{
  "encoder_arch": "preact_resnet",
  "train_examples": 203450,
  "bottleneck": "fsq",
  "encoder_widths": [96, 144, 208],
  "decoder_blocks_per_level": 2,
  "decoder_block": "basic",
  "decoder_attention": false,
  "optimizer": "muon",
  "learning_rate": 0.029,
  "max_grad_norm": 0.5,
  "epochs": 1.2
}
Rows from block 2 of the decoder of a small image FSQ autoencoder, named by matrix and row number. Rows with one number belong to one channel. Each number is 128 + 24 x the weight over its row's rms, rounded and kept within 0 to 255. All counts start at 0. Numbers have three digits each.
After each channel's rows are labels from the 100 images, of 14976, where the channel reaches its highest value: "colour at peak" is the nearest of a few named colours to the mean colour under the peak. Only what is clearly more common there than usual is listed. The data: photos with spoken descriptions (Open Images, Localized Narratives).
# convs0: first 3x3 conv (decoder.decb.0.0.convs.0.weight, 32x32x3x3), inputs 0-31, a 3x3 kernel for each
# convs1: second 3x3 conv (decoder.decb.0.0.convs.1.weight, 32x32x3x3, transposed), outputs 0-31, a 3x3 kernel for each

convs0.10:114121137122122147091098110146090128153096126130087105126122133132178146106113113100128140142144160138122124149134125118106110112098119131119122133117114129117121124114078130109153141127120134121098130162124137176120082068111101117126109114128143124095170144115155132116113173128111188156117131112106089087106094065116074074141166145137164116115139145102135090111150133120141121109133111103095112104085109108082105118087114135064115095112121127120131120131131131116120133138118131119137147113109139140085106111091121109121115115120114120105109108116107122097111110099128141156079087095126112146135100105151089118117144124169160109113098094140133131150191097110164065091125078112104155091123148113100130120083115119091072136092108104118111166146168154159135115068096133087092144128120117170120139155126125139149138140131134135111110105127150137082167144107109129095
convs1.10:152130150149119106119120143132181139116156148098146109128121131153154148161112154151122113157094123188119117159148117145144099153103100134144170153133163104109152122112103141082135106087133150147129140155131117110145125112092119127149136159159162140143153142128163151144137136123194192131152188137138123131155126140129113131086086100121119145104131165119151158113126133102117105101109113105122082116112101124141117148139128139123101097111139142109145133167163143191133193131153162147129131144176128169148120126131131147108154141132140146144120133136109160158156170147158128153138103120139122145146159147142166123059093083148138099129131143152163136124129132125158118147171132110187146124141149116168131113129145091109117106124131145116152120090147132132166082109151132098100130102122069087114047116099098112116110127146095108123146152125124120118116108092171154121
colour at peak: red

convs0.12:127109082152139132121122095130123114074063100130105087180157138139124143103134127113133148096138136103114128120143160114135147123123123130120156115109137106099112129100167096144143113124153125153119139138126104117110108087051143111110161131128088155130106122180104103106097156097174129142101108122118158174106128156119105109125137129143101110111142120101144121156107136132107134106109118122138134147100142121163147078096138133147144123161179118151117114086118136118142147119121104137106170152098127106132134126118089119126125088107136141143147169133163137145150112107132170127150123132105127087125167096123154097117086146147192143110140101067114101150159161125130160101120134107107084110132104104124141166163156143163138089083098127103153090101129107088097147162138063109108131084117093115133101091079125114090128102121138159123141130099138111152106112098144111102
convs1.12:147123117128110088189165160140093108156151146186152128147136134158168179118138126076061067122120116080158115143158133131116102113121111137170147121131124119158134098109147123089115097133117151162168148119108150134133111121115131162130149148164160174172106110143120136125152150135119172118155154185111109119132115122141169120133122118107123112161151132102128104107101129099178131115151122132105125161146116105136149095107145150115127181165173145155149109108120145107129126133114111128102158167126114134132114050083115144129139133127121192133125097132126117115118108117159131122119169106156134138090117122127169141121098111165142146134143153105134119188158166137140134131113152126156140093116121144150134131138141119133123106137134144119122140094113119124104135135126170121133154121142169129143100118140097077074134133135153098117147171125123086127129120062156152096
colour at peak: white

convs0.2:140136127128116137130141132073119118095108134145149150103131113114131129133151133120117116102108097107104123110130114148151117128138100101092121132112121103097116109131103137148122062115122107114118122109083128109098086191146106153152089091087104158099087151076139147118153177152133179143122160146093104075106166130101151119139131122163156131144130122114105099127145098115108093141143121158145094086119108148132139078101117091094116163104149168107118159099150139130165120089163113118171139094109093099113126143138093132114110142119124159148120125136150118147140111121134134112152129112168159126105125097093189133120158134140108112145144116146137127191136114137161120132127126080092120095166093100134048102097113118125121107126122122163108146159154120162155126123120133161136071128142153160128125147136124141115123103097104147071117151126152105146131079131111107159
convs1.2:112120146098128146089117131151125153143097134153144139130104120100063117100054127141128128151095099166113112120131127132138122118101108166154133163119129168114141137097131141130134121128117170119131151099148134090158111122165089097171112100153126098096165141093139140118083103123094112160089116139166165144167127143157157170150143133147120119149103135173102124134105143124169125138130128127138132142130126127099158127122152132153145109105109106117111109138088096142115136152116109135079086138126132142158124113112130115113109105162129147141120180123096202070136158119130145154105119129116109133138152125142180133129164155103117186111142167133174146112157127122198110134190156128113158162107176157139131142135134125140132128151148114101128109086107121127103111184143088167150104093133114129111113132107110099120137147164123103151127122174126144089141152105140152128
colour at peak: black; red

convs0.26:100088077140179130138130106116111103059114123111135134119127134184170126154144151134135102109156129126139135145152129140155136122128124124086127088103133145136110124114119087124120099075116133143119155135094113134153119099100129149127118136121094081086091137118132121113142166140087107147134154118126189139086143120054103101141172134150125167162141128119119130137102108117112106084145172146135113147148129155153122072077104095080109132126119108117141117143141065105124146161141147129081124127114176215136141129130164142124109144125135086109145124111111118121118073098186144142130111126157166134117098111097122125126177132139115130122097125132109104166136096148140111136111155142114117143107096141114136083100112192136123097132134109106107133133105117152137146183131073131154108131144121133121146156125145134126158130134136132103133112134116147132123102152098131131
convs1.26:113120146096110104167145171101139143170187220119122145102120102096124142096118134151164147125125101109127112121120109113124106167166139132120090131105080157123103103115126097136139146139158150128108191165107126137130089084116125148138154101100112123110125119131142133134144131154142166136116105114134166167109119126127136131115133132098123130128101096125126116135119118089097104138110130125122163119135102121117140114119148089095091106144137153144112113141106165169117163185113138175164134140124103123074147149149123123174138189149128147122149139123112132137126124154119129093142124112138114106081124109148145130134106116124145162100111156120151108107144146083099140133134149159152175103091099114120151156139131120170185140111128133141130140123102141131113126103138144093096098102135139169166151109125176171162134160117169172156093100107170178099132129078126146132
colour at peak: white

convs0.13:109128112138131122081095112113125100120139123131137110155152124147143137129129099157169159153181129124134134111118137102119134106114115122116116103113117109096113143160153147100126153102138136129111108130138108125125127102112136103122118097125128078105102131081130140146130113132117169161164126161148080122162114127154103123130095122081121131098118124119133147073096131138128122067109137103123114140114126098081097174105130123083103025143123071098131073128094152122141142135120140108139175103142141141106140128167172168123154166176134133123115118133079118138098124152105090116104103128090122126153112121136120111149128099138119128122100105137155147110106115157116134112121125133108108110102126093150125144135134156116142108131103100092128099104110125105126114167141157159157077134118116123149145124120162128151079136097125099128066120058108191125084151163092159153
convs1.13:135095151128116129133139125124131142154122171129120151168134131181146169132094163133107142126122159107117146133121132124102113182152130152130170138113144152115136124098106117130141142140128115132148171153117129195160130155152130111170163137159125102102120105104130116131073115122095126133091124101160129157137108123148158128120109127152117165159124129139084111132132091092145111156133126161107114129146122125163129140133147132142122126170179127141119112127131155177128146159134135139132103139102121169134148151098145103094091101085104124088119169154115190177114109154141146161127100133122104131112099111095155128121101099128142085161173171135148116129122137141122123149109140125161105100157085114182137112115092076103127097136122140117132137082122120089117146146191133150142124136177077170098119167107101112087168173162140185128147122119123094090143128136143119125
colour at peak: pink; white

convs0.1:110125092129142115127142113137127148125074162163101113102147133113119149115148110081107139091122176129127172144121105161122121173129101140117139121124108144172099114141107101092147141107162119136149130119136143143131128187117078136137123091121112181090108153101119143147115117133141217097136149110130085116111170101080164130127112126118073103118096103123179105116197108114112131140110090099147093094151136105138118127074145144117111154110145176124137137134111121127115132193133105140148127131143134077140133147072116117173129109153126109102110127162139128152165109132135112130139112106140135102117131106145229123123141104151145106122120123130114123108106145113094139124078119131085129131138131123128164127124107122114130117094098113132087118140116118117123140110149161106135116190120118119104108136107122110140108155135155098189167112104125133137139126131139128115
convs1.1:179108164169089115165138132106092050078069114104049089140155140150155147102107117147122169172144136116138143140173113163104153133165144118115153136140160108130138118113158126109140124124139114135097106159140112129132110116129153132141132140119108124138148178140109109155151143102132139100135144103135138140108149111091137113148145098135113130126140119180129156149136149117140156137131138136174148153147160123151140162107146140157141189114128155116104151136103087107118072132115099104114120127099102090107114145124113129143106071153182124127081147101084142147118096113170135120154082123149125130086101084128098111125129109131135108135188152155142116127126147135145120151125151127164160119201103103153131122132138127118109133144141123096170118128149100106145131137109130150134162152148139145115122141107139099105126115118140123150093129139091097153094118173097114137
colour at peak: black

convs0.17:114139122113109087149107144110078107134093124096132103147157174105142173094143120118128125127148161133138108131128141116124111117142133098068085088080125112137127114126114130120088127154112084092116105064102148104125109127128106140125126120128114105115105154126110132138097088114145164120149195136122116130127108130124143119150140129124182128131126115139098143140154128157140112137111119115180116125129115098127071117154109123116108085110092120097118158134157166070115101174109145102170136142151145116140123100111108115120130127154113124115101091111078099092123115126146124134136132128128122132103123126116138136120134124144152129132123137145126117047052070164172123165140131114143132111113141099105092142153122122156128123117086126127134115129114114139141113105130119077102125126113169164171157206187129160126141159112173109110116152094085123123160157146150132120
convs1.17:099113143139157165153162159152148123159126153135177147136126136135109161091130133148138127163173137106119150147126129142097130124130126137091138131095134145085135180175156130134165113085131123179146114134144173185129112112125172151154122136125128145132102112101124071097120145108114130105119111097117125126130160164134150158144126161110056152177151148149122151114177115117101132148129113133119134121104113084115128139103113108085080094074078124147138125142127152150124138139112166162147144162155124138127121184143145132144126147130157128124098149130121126158146135149126105121125078118124122123122139131140149144148134135144120113114146121127138151098158120138144150109100126097128128109141081078089098099118128107092107144093093144118121142169122104130111165173139162127165167158178094140135075138095083102076121105102115147145119134111139115138164141137181107105
colour at peak: red

convs0.8:105126104129129108118115104137125130099136098148112143144144152131144138139120156135117168142115120158114102109096096115113123122127129113145112146146075113112127118132115121096103110147090138108131139115154156163138121154089117112169118141135153118121109083079110118104131100111151225190139151134113094081125137134132145136096111091132130120120122109133083118102123117121112117099101143123129144120116122110105141135094108107120134132087125111135074133113130144149078109176158114129163142177180147090092112109106138135175146102132103107127112079116120102116137127095113133137151124140120092112134132142103118198100106102112095137090128115095075126112132128091142094139122114109132112113128148083133096120165133080046125144107095122104144106109124126134120170128175120161140121141142124126122111144105095084113133113126122105077141145108079060117100101093130118151
convs1.8:115133143126155147125147151137127104147167182123152152123128116117160139121158080095112116211136153123144122130149111139167147136142155133115125165164140162166156173167135084085159111104110080161139106131123151142112126142127122107144185158147137135117152143113114114110124117111143204124113130104115102124112102118117117116141142125092105115103123146088133135136153137094144112107116135126146093094124154087127112112102109128154146095108144145144131167120160169140146172114125131156124164120097129148093077084100159144138080115133180115134129159114094142156124116122119147170118092109139176154146151126100088107129134130106086112072190137122094116130149136150160150109114119145120181184115160126129139125161159111102143112139114135122098160133145077139161162145143153141145144135130115122118137187138137114139139128085150116136159146131121128101149128143110118128
colour at peak: black

convs0.11:151128112117108114139105157127122178115155125118140154143178121109176139118107105123133119171104137121133117130128141119122139118120129114134124092143116081137112142111100193082173110104123168104127134138145111108120127136137132123136118120133121179151077155151122123136105202129132108103150097139114132127132167107122123134113078120103142093099131118093172114154111110173140129107108094139114162112140152158070113111160090116136118092109096159136124107117127145157095164115123124142128157108093164180125117110160124097108128088134160142130140114094163138103130117155110114148130144119140071137096140117097143149123113137107145117124124108106093110126057141100175109114152153108122121102199168103099133153133138144141105135130130109149124115105171116103144091137119170152102103179118080100098136081133103144127160109148140132112122153135140089129175076137130158122
convs1.11:130150099142088084089126138106126139114113093113130115154154158153132163124077146128120090121141124119131131102138105146150147135132131151108187194093150187125138135150123111086057145127111123119102105119088128126108109124146118143162070098097131106141092090123125152105113161082118110118102124106140092139135092137115123145110139122142138137172131124124160164114121165107166124116095127102115153112141146100181112158119174141133098172145135149105156115141123134127150143157107155158093094105132122149120145092129097125137146155106098171130143112122149142093132117073126159117118145183111117150112134112138156118124116110116181122130158116151185141131118118114134128124103149110158134085086103095161141109091074136120116137158133124167138082119096145149103124143119127125107137106118150120102085150110116199141129164145101121151120104098119112156115131099133121104
colour at peak: black

convs0.24:154171151129110137133149140102151137070130129113123126157150141129097126168151140119107140107119126114115129117158119128149120153172140146100091110106121122121123152139159103169150128142152138090138119110098108114114130128147099125123138125129124128129138111130118126123099180133127155134108154134101102157111115132105152131115116146128138153142130139116099117111089094128128113094119095133140142125122132096096120107084068098101124147097124120100091121104130117196133113063114139131125129078117149109115149121106114090125143165127166117118122090101132088142094072092129139115125170117154129104168136158114132108138099148123101108163118065162088109089114093177129145107116106096113106072095116083113123145153126179156118144152101138148155130160117149134122111112115116111116100096085183183130141119105145094112123083110133116118139094109091064123090134080119077136
convs1.24:075115159082127160128143171130147194131174183150146164145128092107094107139131088143146123144132132130132115098103132116149159133118137147123116160134115155120122126140108143121125120134117123110106115090097139102128138108156138116138078058128147132122131106109148140112118128169129123106145133147117139143119156141124144105111124135107118179085133168141111124089078088107107105111148147080131154154167162110105147092128164115123164141167148166176106124091125138124126152146125156142143142112131155114079135124091138143150139179129137147113130133119126140152094139155133127111111143122140128121116153098144178108108126086094138144072098095087102115149152106107143138075111131161136116135128121141138131142143104127190160131154117133110083134097158131145142125151165145155147136157161134146145152104125129136077106115093136111136135102092161145072156110071158138085
colour at peak: green