Weights of a small image FSQ autoencoder.
Data: trained on photos with spoken descriptions (Open Images, Localized Narratives), 203450 training examples, 1.2 epochs.
Rows from block 6 of the encoder of a small image FSQ autoencoder, named by matrix and row number. Rows with one number belong to one channel. Each number is 200 + 30 x the weight over its row's rms, rounded and kept within 0 to 999. All counts start at 0. After the name is the row's rms in percent of the matrix's.
After each channel's rows are labels from the 100 images, of 14976, where the channel reaches its highest value: "strongest on" is what is common among them; "patch colour" is the nearest of a few named colours to the mean colour under the peak. Only what is clearly more common there than usual is listed. The data: photos with spoken descriptions (Open Images, Localized Narratives). In brackets: how many of the 100.
# convs0: first 3x3 conv, stride 2 (encoder.blocks.6.convs.0.weight, 208x144x3x3, each kernel summed), inputs 48-95
# convs1: second 3x3 conv (encoder.blocks.6.convs.1.weight, 208x208x3x3, transposed, each kernel summed), outputs 42-83

convs0.16,095,185,236,177,213,176,150,207,179,153,160,184,201,225,228,193,161,146,205,217,208,186,229,194,194,231,195,177,270,185,177,191,230,159,232,163,186,220,214,211,172,194,203,146,205,157,200,162,182
convs1.16,110,214,213,189,196,173,170,177,239,190,186,178,200,215,235,178,189,218,191,182,236,217,192,226,201,181,184,200,252,189,235,209,187,129,221,244,149,188,189,226,196,173,169
strongest on: text has "sky" (54)
patch colour: white (92)

convs0.77,113,192,206,228,212,184,210,193,158,184,259,193,161,171,198,156,187,119,205,168,195,189,179,198,172,173,225,170,198,153,140,173,215,180,227,137,152,151,198,204,206,208,258,210,224,250,190,179,291
convs1.77,095,185,251,180,218,211,219,206,234,243,214,204,248,199,236,195,183,208,188,189,181,199,197,197,261,223,196,229,234,262,196,209,205,162,216,266,211,239,226,246,251,166,188
strongest on: text has "white" (39); text has "color" (33)
patch colour: white (100)

convs0.125,111,196,177,160,188,202,161,231,273,204,194,202,205,210,217,190,215,183,189,184,196,155,187,177,204,198,208,239,157,181,167,206,164,216,163,323,185,257,228,197,180,195,186,157,216,170,179,162,127
convs1.125,093,191,216,182,248,236,170,200,232,120,193,205,220,181,168,199,216,201,177,248,192,237,182,200,200,218,271,206,217,255,186,195,203,193,187,284,151,232,223,174,192,156,199
strongest on: text has "guitar" (26)
patch colour: black (100)

convs0.152,126,176,161,224,165,190,179,198,134,181,279,177,180,174,185,222,193,181,230,156,228,211,166,211,154,230,160,161,152,201,191,209,248,203,196,159,168,170,183,189,218,141,224,237,256,240,215,177,244
convs1.152,100,211,226,191,219,204,172,189,261,232,182,221,227,157,166,195,201,222,169,224,263,208,178,183,203,152,242,186,216,216,205,205,211,218,172,235,160,217,203,192,192,170,191
strongest on: text has "white" (38); text has "color" (33)
patch colour: white (100)

convs0.61,110,239,198,213,197,255,219,194,279,239,229,199,219,201,179,231,189,171,226,253,167,215,246,216,222,205,176,240,211,200,234,179,201,201,173,223,214,249,185,174,213,172,197,224,166,244,193,209,227
convs1.61,103,154,209,203,208,226,191,198,249,234,210,233,234,179,182,217,193,159,260,163,238,221,237,227,309,187,231,206,214,212,180,212,228,197,203,189,210,214,222,184,210,201,245
strongest on: text has "dark" (28)
patch colour: black (100)

convs0.165,146,182,200,206,175,212,169,146,169,203,276,184,194,194,163,178,195,132,195,197,210,175,215,193,149,195,205,225,189,189,229,163,273,191,219,157,140,149,184,217,252,223,279,195,215,245,213,172,243
convs1.165,136,197,205,227,183,262,232,181,207,257,182,193,236,200,221,183,183,229,175,244,238,230,192,168,202,205,207,239,207,229,223,207,160,237,221,227,205,226,196,208,211,210,211
strongest on: text has "white" (38); text has "color" (32)
patch colour: white (100)

convs0.76,116,214,209,194,173,144,215,190,156,170,268,170,200,134,212,167,182,172,167,186,216,184,169,175,162,228,184,205,192,214,191,204,221,182,204,122,180,135,171,223,200,233,246,204,215,273,184,219,274
convs1.76,097,180,224,191,243,226,206,223,270,248,206,233,215,212,231,208,175,201,214,220,235,219,197,198,231,186,211,199,248,221,196,196,190,168,189,244,184,197,224,232,245,195,217
strongest on: text has "white" (40); text has "color" (33); text has "black" (25)
patch colour: white (100)

convs0.106,128,215,175,166,190,196,194,178,249,236,234,192,194,208,196,184,165,212,221,227,223,159,216,213,266,191,173,209,221,178,249,207,263,233,191,250,147,258,203,168,158,173,266,208,181,207,197,179,251
convs1.106,102,170,213,248,219,185,171,227,238,221,202,212,235,187,216,212,193,224,249,203,215,219,199,178,240,226,180,161,185,174,235,201,206,175,202,250,216,252,196,211,195,197,179
strongest on: text has "black" (26)
patch colour: black (74); white (26)

convs0.5,087,127,212,218,176,218,181,187,194,148,171,216,211,205,163,133,161,195,151,157,205,192,203,203,168,190,248,201,180,243,163,205,202,173,220,200,169,208,176,194,191,184,159,194,256,215,180,210,144
convs1.5,092,163,210,217,193,217,174,212,191,227,191,209,183,165,201,206,177,148,176,201,229,165,208,177,171,149,298,234,187,214,206,214,203,234,137,138,181,223,172,146,191,209,172
strongest on: text has "holding" (37)
patch colour: black (65)

convs0.42,110,208,188,235,212,220,201,156,286,232,186,200,214,200,190,200,179,223,183,171,212,213,219,202,219,151,212,233,193,189,213,198,154,216,185,267,201,257,188,274,213,162,205,185,241,150,231,212,184
convs1.42,097,180,189,178,192,212,201,200,202,170,197,183,251,166,232,192,174,217,150,281,223,236,191,150,269,158,233,204,197,221,223,184,228,187,206,270,167,207,165,172,170,189,200
strongest on: text has "dark" (28)
patch colour: black (100)

convs0.189,126,221,191,186,188,188,166,163,176,207,268,198,183,202,202,169,174,210,213,194,190,202,221,248,191,201,185,162,186,204,207,213,252,223,216,167,171,148,138,202,234,201,313,200,231,271,215,166,271
convs1.189,117,192,291,199,223,215,192,172,262,278,179,198,225,198,227,234,210,209,167,185,210,234,199,189,278,214,235,174,179,227,233,194,194,177,204,248,213,214,195,205,250,171,184
strongest on: text has "white" (37); text has "color" (31)
patch colour: white (100)

convs0.111,109,187,216,172,237,148,165,200,164,220,270,212,181,170,244,180,152,151,181,156,211,205,189,180,177,203,192,203,188,186,194,168,235,236,192,148,174,204,155,243,207,152,242,219,213,213,199,158,237
convs1.111,104,212,206,235,231,211,183,236,215,210,201,195,253,189,210,236,196,206,187,194,218,220,200,208,240,168,197,136,220,207,244,233,206,246,223,206,201,212,212,240,244,215,188
strongest on: text has "white" (37); text has "color" (32)
patch colour: white (100)

convs0.68,133,187,159,214,211,188,171,201,165,208,245,202,172,205,204,179,192,200,223,205,228,179,217,199,117,194,199,134,175,250,195,178,229,176,231,161,184,190,184,225,196,238,288,192,171,259,197,251,244
convs1.68,141,168,209,171,189,271,194,223,261,263,222,166,242,232,195,186,171,178,191,217,266,217,194,232,225,182,173,220,221,213,228,206,194,144,216,255,164,264,208,143,255,199,237
strongest on: text has "white" (39); text has "color" (33)
patch colour: white (100)

convs0.140,135,208,177,174,206,225,167,173,223,259,233,184,202,203,180,195,193,177,211,203,198,184,177,205,238,181,199,218,213,213,201,206,300,241,183,246,169,224,179,218,247,173,232,230,171,227,211,225,301
convs1.140,127,163,192,183,264,248,190,197,217,217,185,207,218,180,192,213,205,203,217,251,227,217,189,204,188,207,222,205,266,239,219,208,150,188,203,174,217,222,219,175,178,183,190
strongest on: text has "white" (34); text has "color" (31); text has "black" (28)
patch colour: white (76)

convs0.90,101,206,166,213,165,157,211,174,174,219,227,211,223,193,201,190,176,212,217,246,209,193,241,182,197,167,225,183,250,207,226,175,196,196,194,163,151,106,156,198,224,180,216,206,182,267,203,182,181
convs1.90,083,273,223,217,276,284,232,206,174,191,201,205,199,163,224,216,228,217,186,234,182,231,172,184,226,140,198,195,246,215,233,146,228,230,202,196,191,216,193,203,201,250,191
strongest on: text has "white" (39); text has "color" (34); text has "black" (26)
patch colour: white (100)

convs0.206,118,202,218,135,162,172,213,177,160,224,234,234,238,195,205,184,188,221,178,167,259,193,162,151,155,236,188,186,176,192,214,188,242,182,197,155,183,147,206,227,186,199,247,207,245,256,258,205,278
convs1.206,100,179,224,208,234,233,204,229,195,235,204,259,172,171,192,198,163,188,158,218,199,205,199,209,174,193,217,290,195,233,182,196,177,180,192,193,253,197,224,174,209,138,212
strongest on: text has "white" (40); text has "color" (34); text has "black" (26)
patch colour: white (100)

convs0.117,139,153,202,163,192,204,190,160,242,235,221,227,214,213,191,181,148,210,220,185,181,146,239,216,254,175,172,196,232,189,198,213,210,243,209,207,176,240,149,159,217,164,275,239,202,233,194,212,244
convs1.117,109,160,207,215,209,214,210,162,216,246,183,193,221,162,178,198,194,197,202,90,215,258,195,158,211,179,182,156,135,168,234,209,177,195,243,217,178,200,158,237,195,250,237
strongest on: text has "white" (29); text has "black" (28)
patch colour: white (68); black (32)

convs0.99,132,233,201,154,251,183,187,179,241,207,253,191,170,133,182,187,228,243,171,210,231,172,133,190,258,222,200,219,169,165,208,199,246,201,185,274,198,229,139,184,213,221,230,197,238,225,217,193,195
convs1.99,128,205,208,217,208,219,181,216,162,199,199,165,236,152,186,208,200,215,193,272,231,221,194,195,220,208,198,188,268,132,215,212,204,195,197,225,243,202,192,172,180,185,200
strongest on: text has "white" (31); text has "black" (26)
patch colour: white (63); black (37)

convs0.43,127,228,222,203,201,210,270,178,283,182,209,154,211,167,200,203,182,220,176,174,191,137,182,180,219,244,185,266,225,175,185,193,164,208,248,258,251,228,171,188,199,167,224,168,225,181,205,238,188
convs1.43,112,194,265,191,217,197,176,197,243,127,195,241,205,235,232,211,202,199,221,174,225,200,193,163,233,191,199,183,260,224,179,160,195,196,200,270,202,211,200,202,161,197,192
strongest on: text has "dark" (28)
patch colour: black (100)

convs0.81,131,271,216,195,181,226,203,201,252,266,181,208,221,195,183,220,253,183,193,183,212,185,212,210,228,209,216,225,176,166,179,213,186,212,205,257,185,269,194,253,149,231,190,189,201,179,212,224,212
convs1.81,116,188,227,194,182,179,163,215,254,183,208,182,225,186,218,148,213,186,235,199,209,200,202,197,204,209,217,187,223,221,176,224,179,175,211,215,209,249,183,182,169,187,202
strongest on: text has "dark" (29)
patch colour: black (100)

convs0.32,109,227,168,180,220,199,183,179,293,218,228,207,205,194,194,187,175,160,224,151,183,210,220,165,200,193,172,258,169,204,189,208,184,210,179,255,180,238,152,179,195,251,219,169,221,195,191,254,177
convs1.32,095,167,189,211,159,239,211,156,189,252,200,165,238,146,187,227,193,222,209,177,219,219,160,196,204,204,197,144,220,245,290,195,165,227,191,254,183,212,197,168,168,184,152
strongest on: text has "dark" (29)
patch colour: black (100)

convs0.154,135,210,174,157,211,225,238,235,230,170,235,211,190,213,188,223,143,220,206,199,183,180,210,202,180,157,194,229,218,157,196,180,219,174,219,183,169,201,206,171,213,183,192,199,288,222,200,217,217
convs1.154,151,176,214,188,201,194,193,150,183,208,167,224,265,226,201,167,225,217,218,191,240,230,156,194,255,203,211,171,222,214,230,238,177,186,206,235,174,252,183,171,259,222,175
strongest on: text has "white" (38); text has "color" (32)
patch colour: white (100)

convs0.203,122,198,191,176,216,236,207,126,227,194,248,233,198,194,209,206,176,175,277,173,198,175,223,213,208,199,182,221,218,185,241,238,232,230,212,215,200,268,190,134,275,132,256,254,211,236,227,166,242
convs1.203,136,176,255,184,210,261,184,180,225,154,192,198,251,139,183,223,182,204,219,198,229,242,199,169,228,180,212,160,243,246,233,208,206,221,216,215,191,228,226,196,208,164,228
strongest on: text has "black" (26)
patch colour: white (52); black (48)

convs0.149,136,220,196,161,228,226,218,146,235,234,211,211,216,182,205,209,171,189,223,213,192,176,197,234,232,182,154,224,227,169,224,194,232,241,236,193,210,204,186,247,194,186,250,215,217,259,229,227,302
convs1.149,112,192,215,182,264,222,244,207,225,220,198,167,200,173,158,216,230,192,224,243,154,236,204,188,204,205,193,169,196,174,229,217,153,215,281,236,204,206,194,186,178,179,210
strongest on: text has "white" (38); text has "color" (31)
patch colour: white (100)

convs0.22,110,216,159,196,193,194,204,185,236,216,158,208,168,175,152,169,170,216,192,217,209,216,186,227,222,234,160,206,186,204,185,229,132,179,173,222,190,222,182,226,180,155,166,169,220,155,184,221,193
convs1.22,094,140,208,218,199,238,195,168,169,190,191,171,215,177,174,197,191,173,221,233,216,184,199,177,229,172,194,223,273,229,227,221,208,229,177,255,160,225,199,177,215,177,249
strongest on: text has "dark" (26)
patch colour: black (100)

convs0.129,102,160,221,221,244,198,168,219,152,187,294,159,235,214,181,198,157,188,183,179,201,197,212,190,144,188,231,150,210,203,214,183,186,205,206,130,166,166,194,163,253,153,222,209,206,236,189,147,215
convs1.129,094,219,290,183,178,243,190,216,247,175,218,204,227,195,213,222,182,186,226,231,200,273,216,186,211,179,166,224,179,189,221,216,196,213,211,223,215,211,206,193,231,181,198
strongest on: text has "white" (34); text has "color" (31)
patch colour: white (99)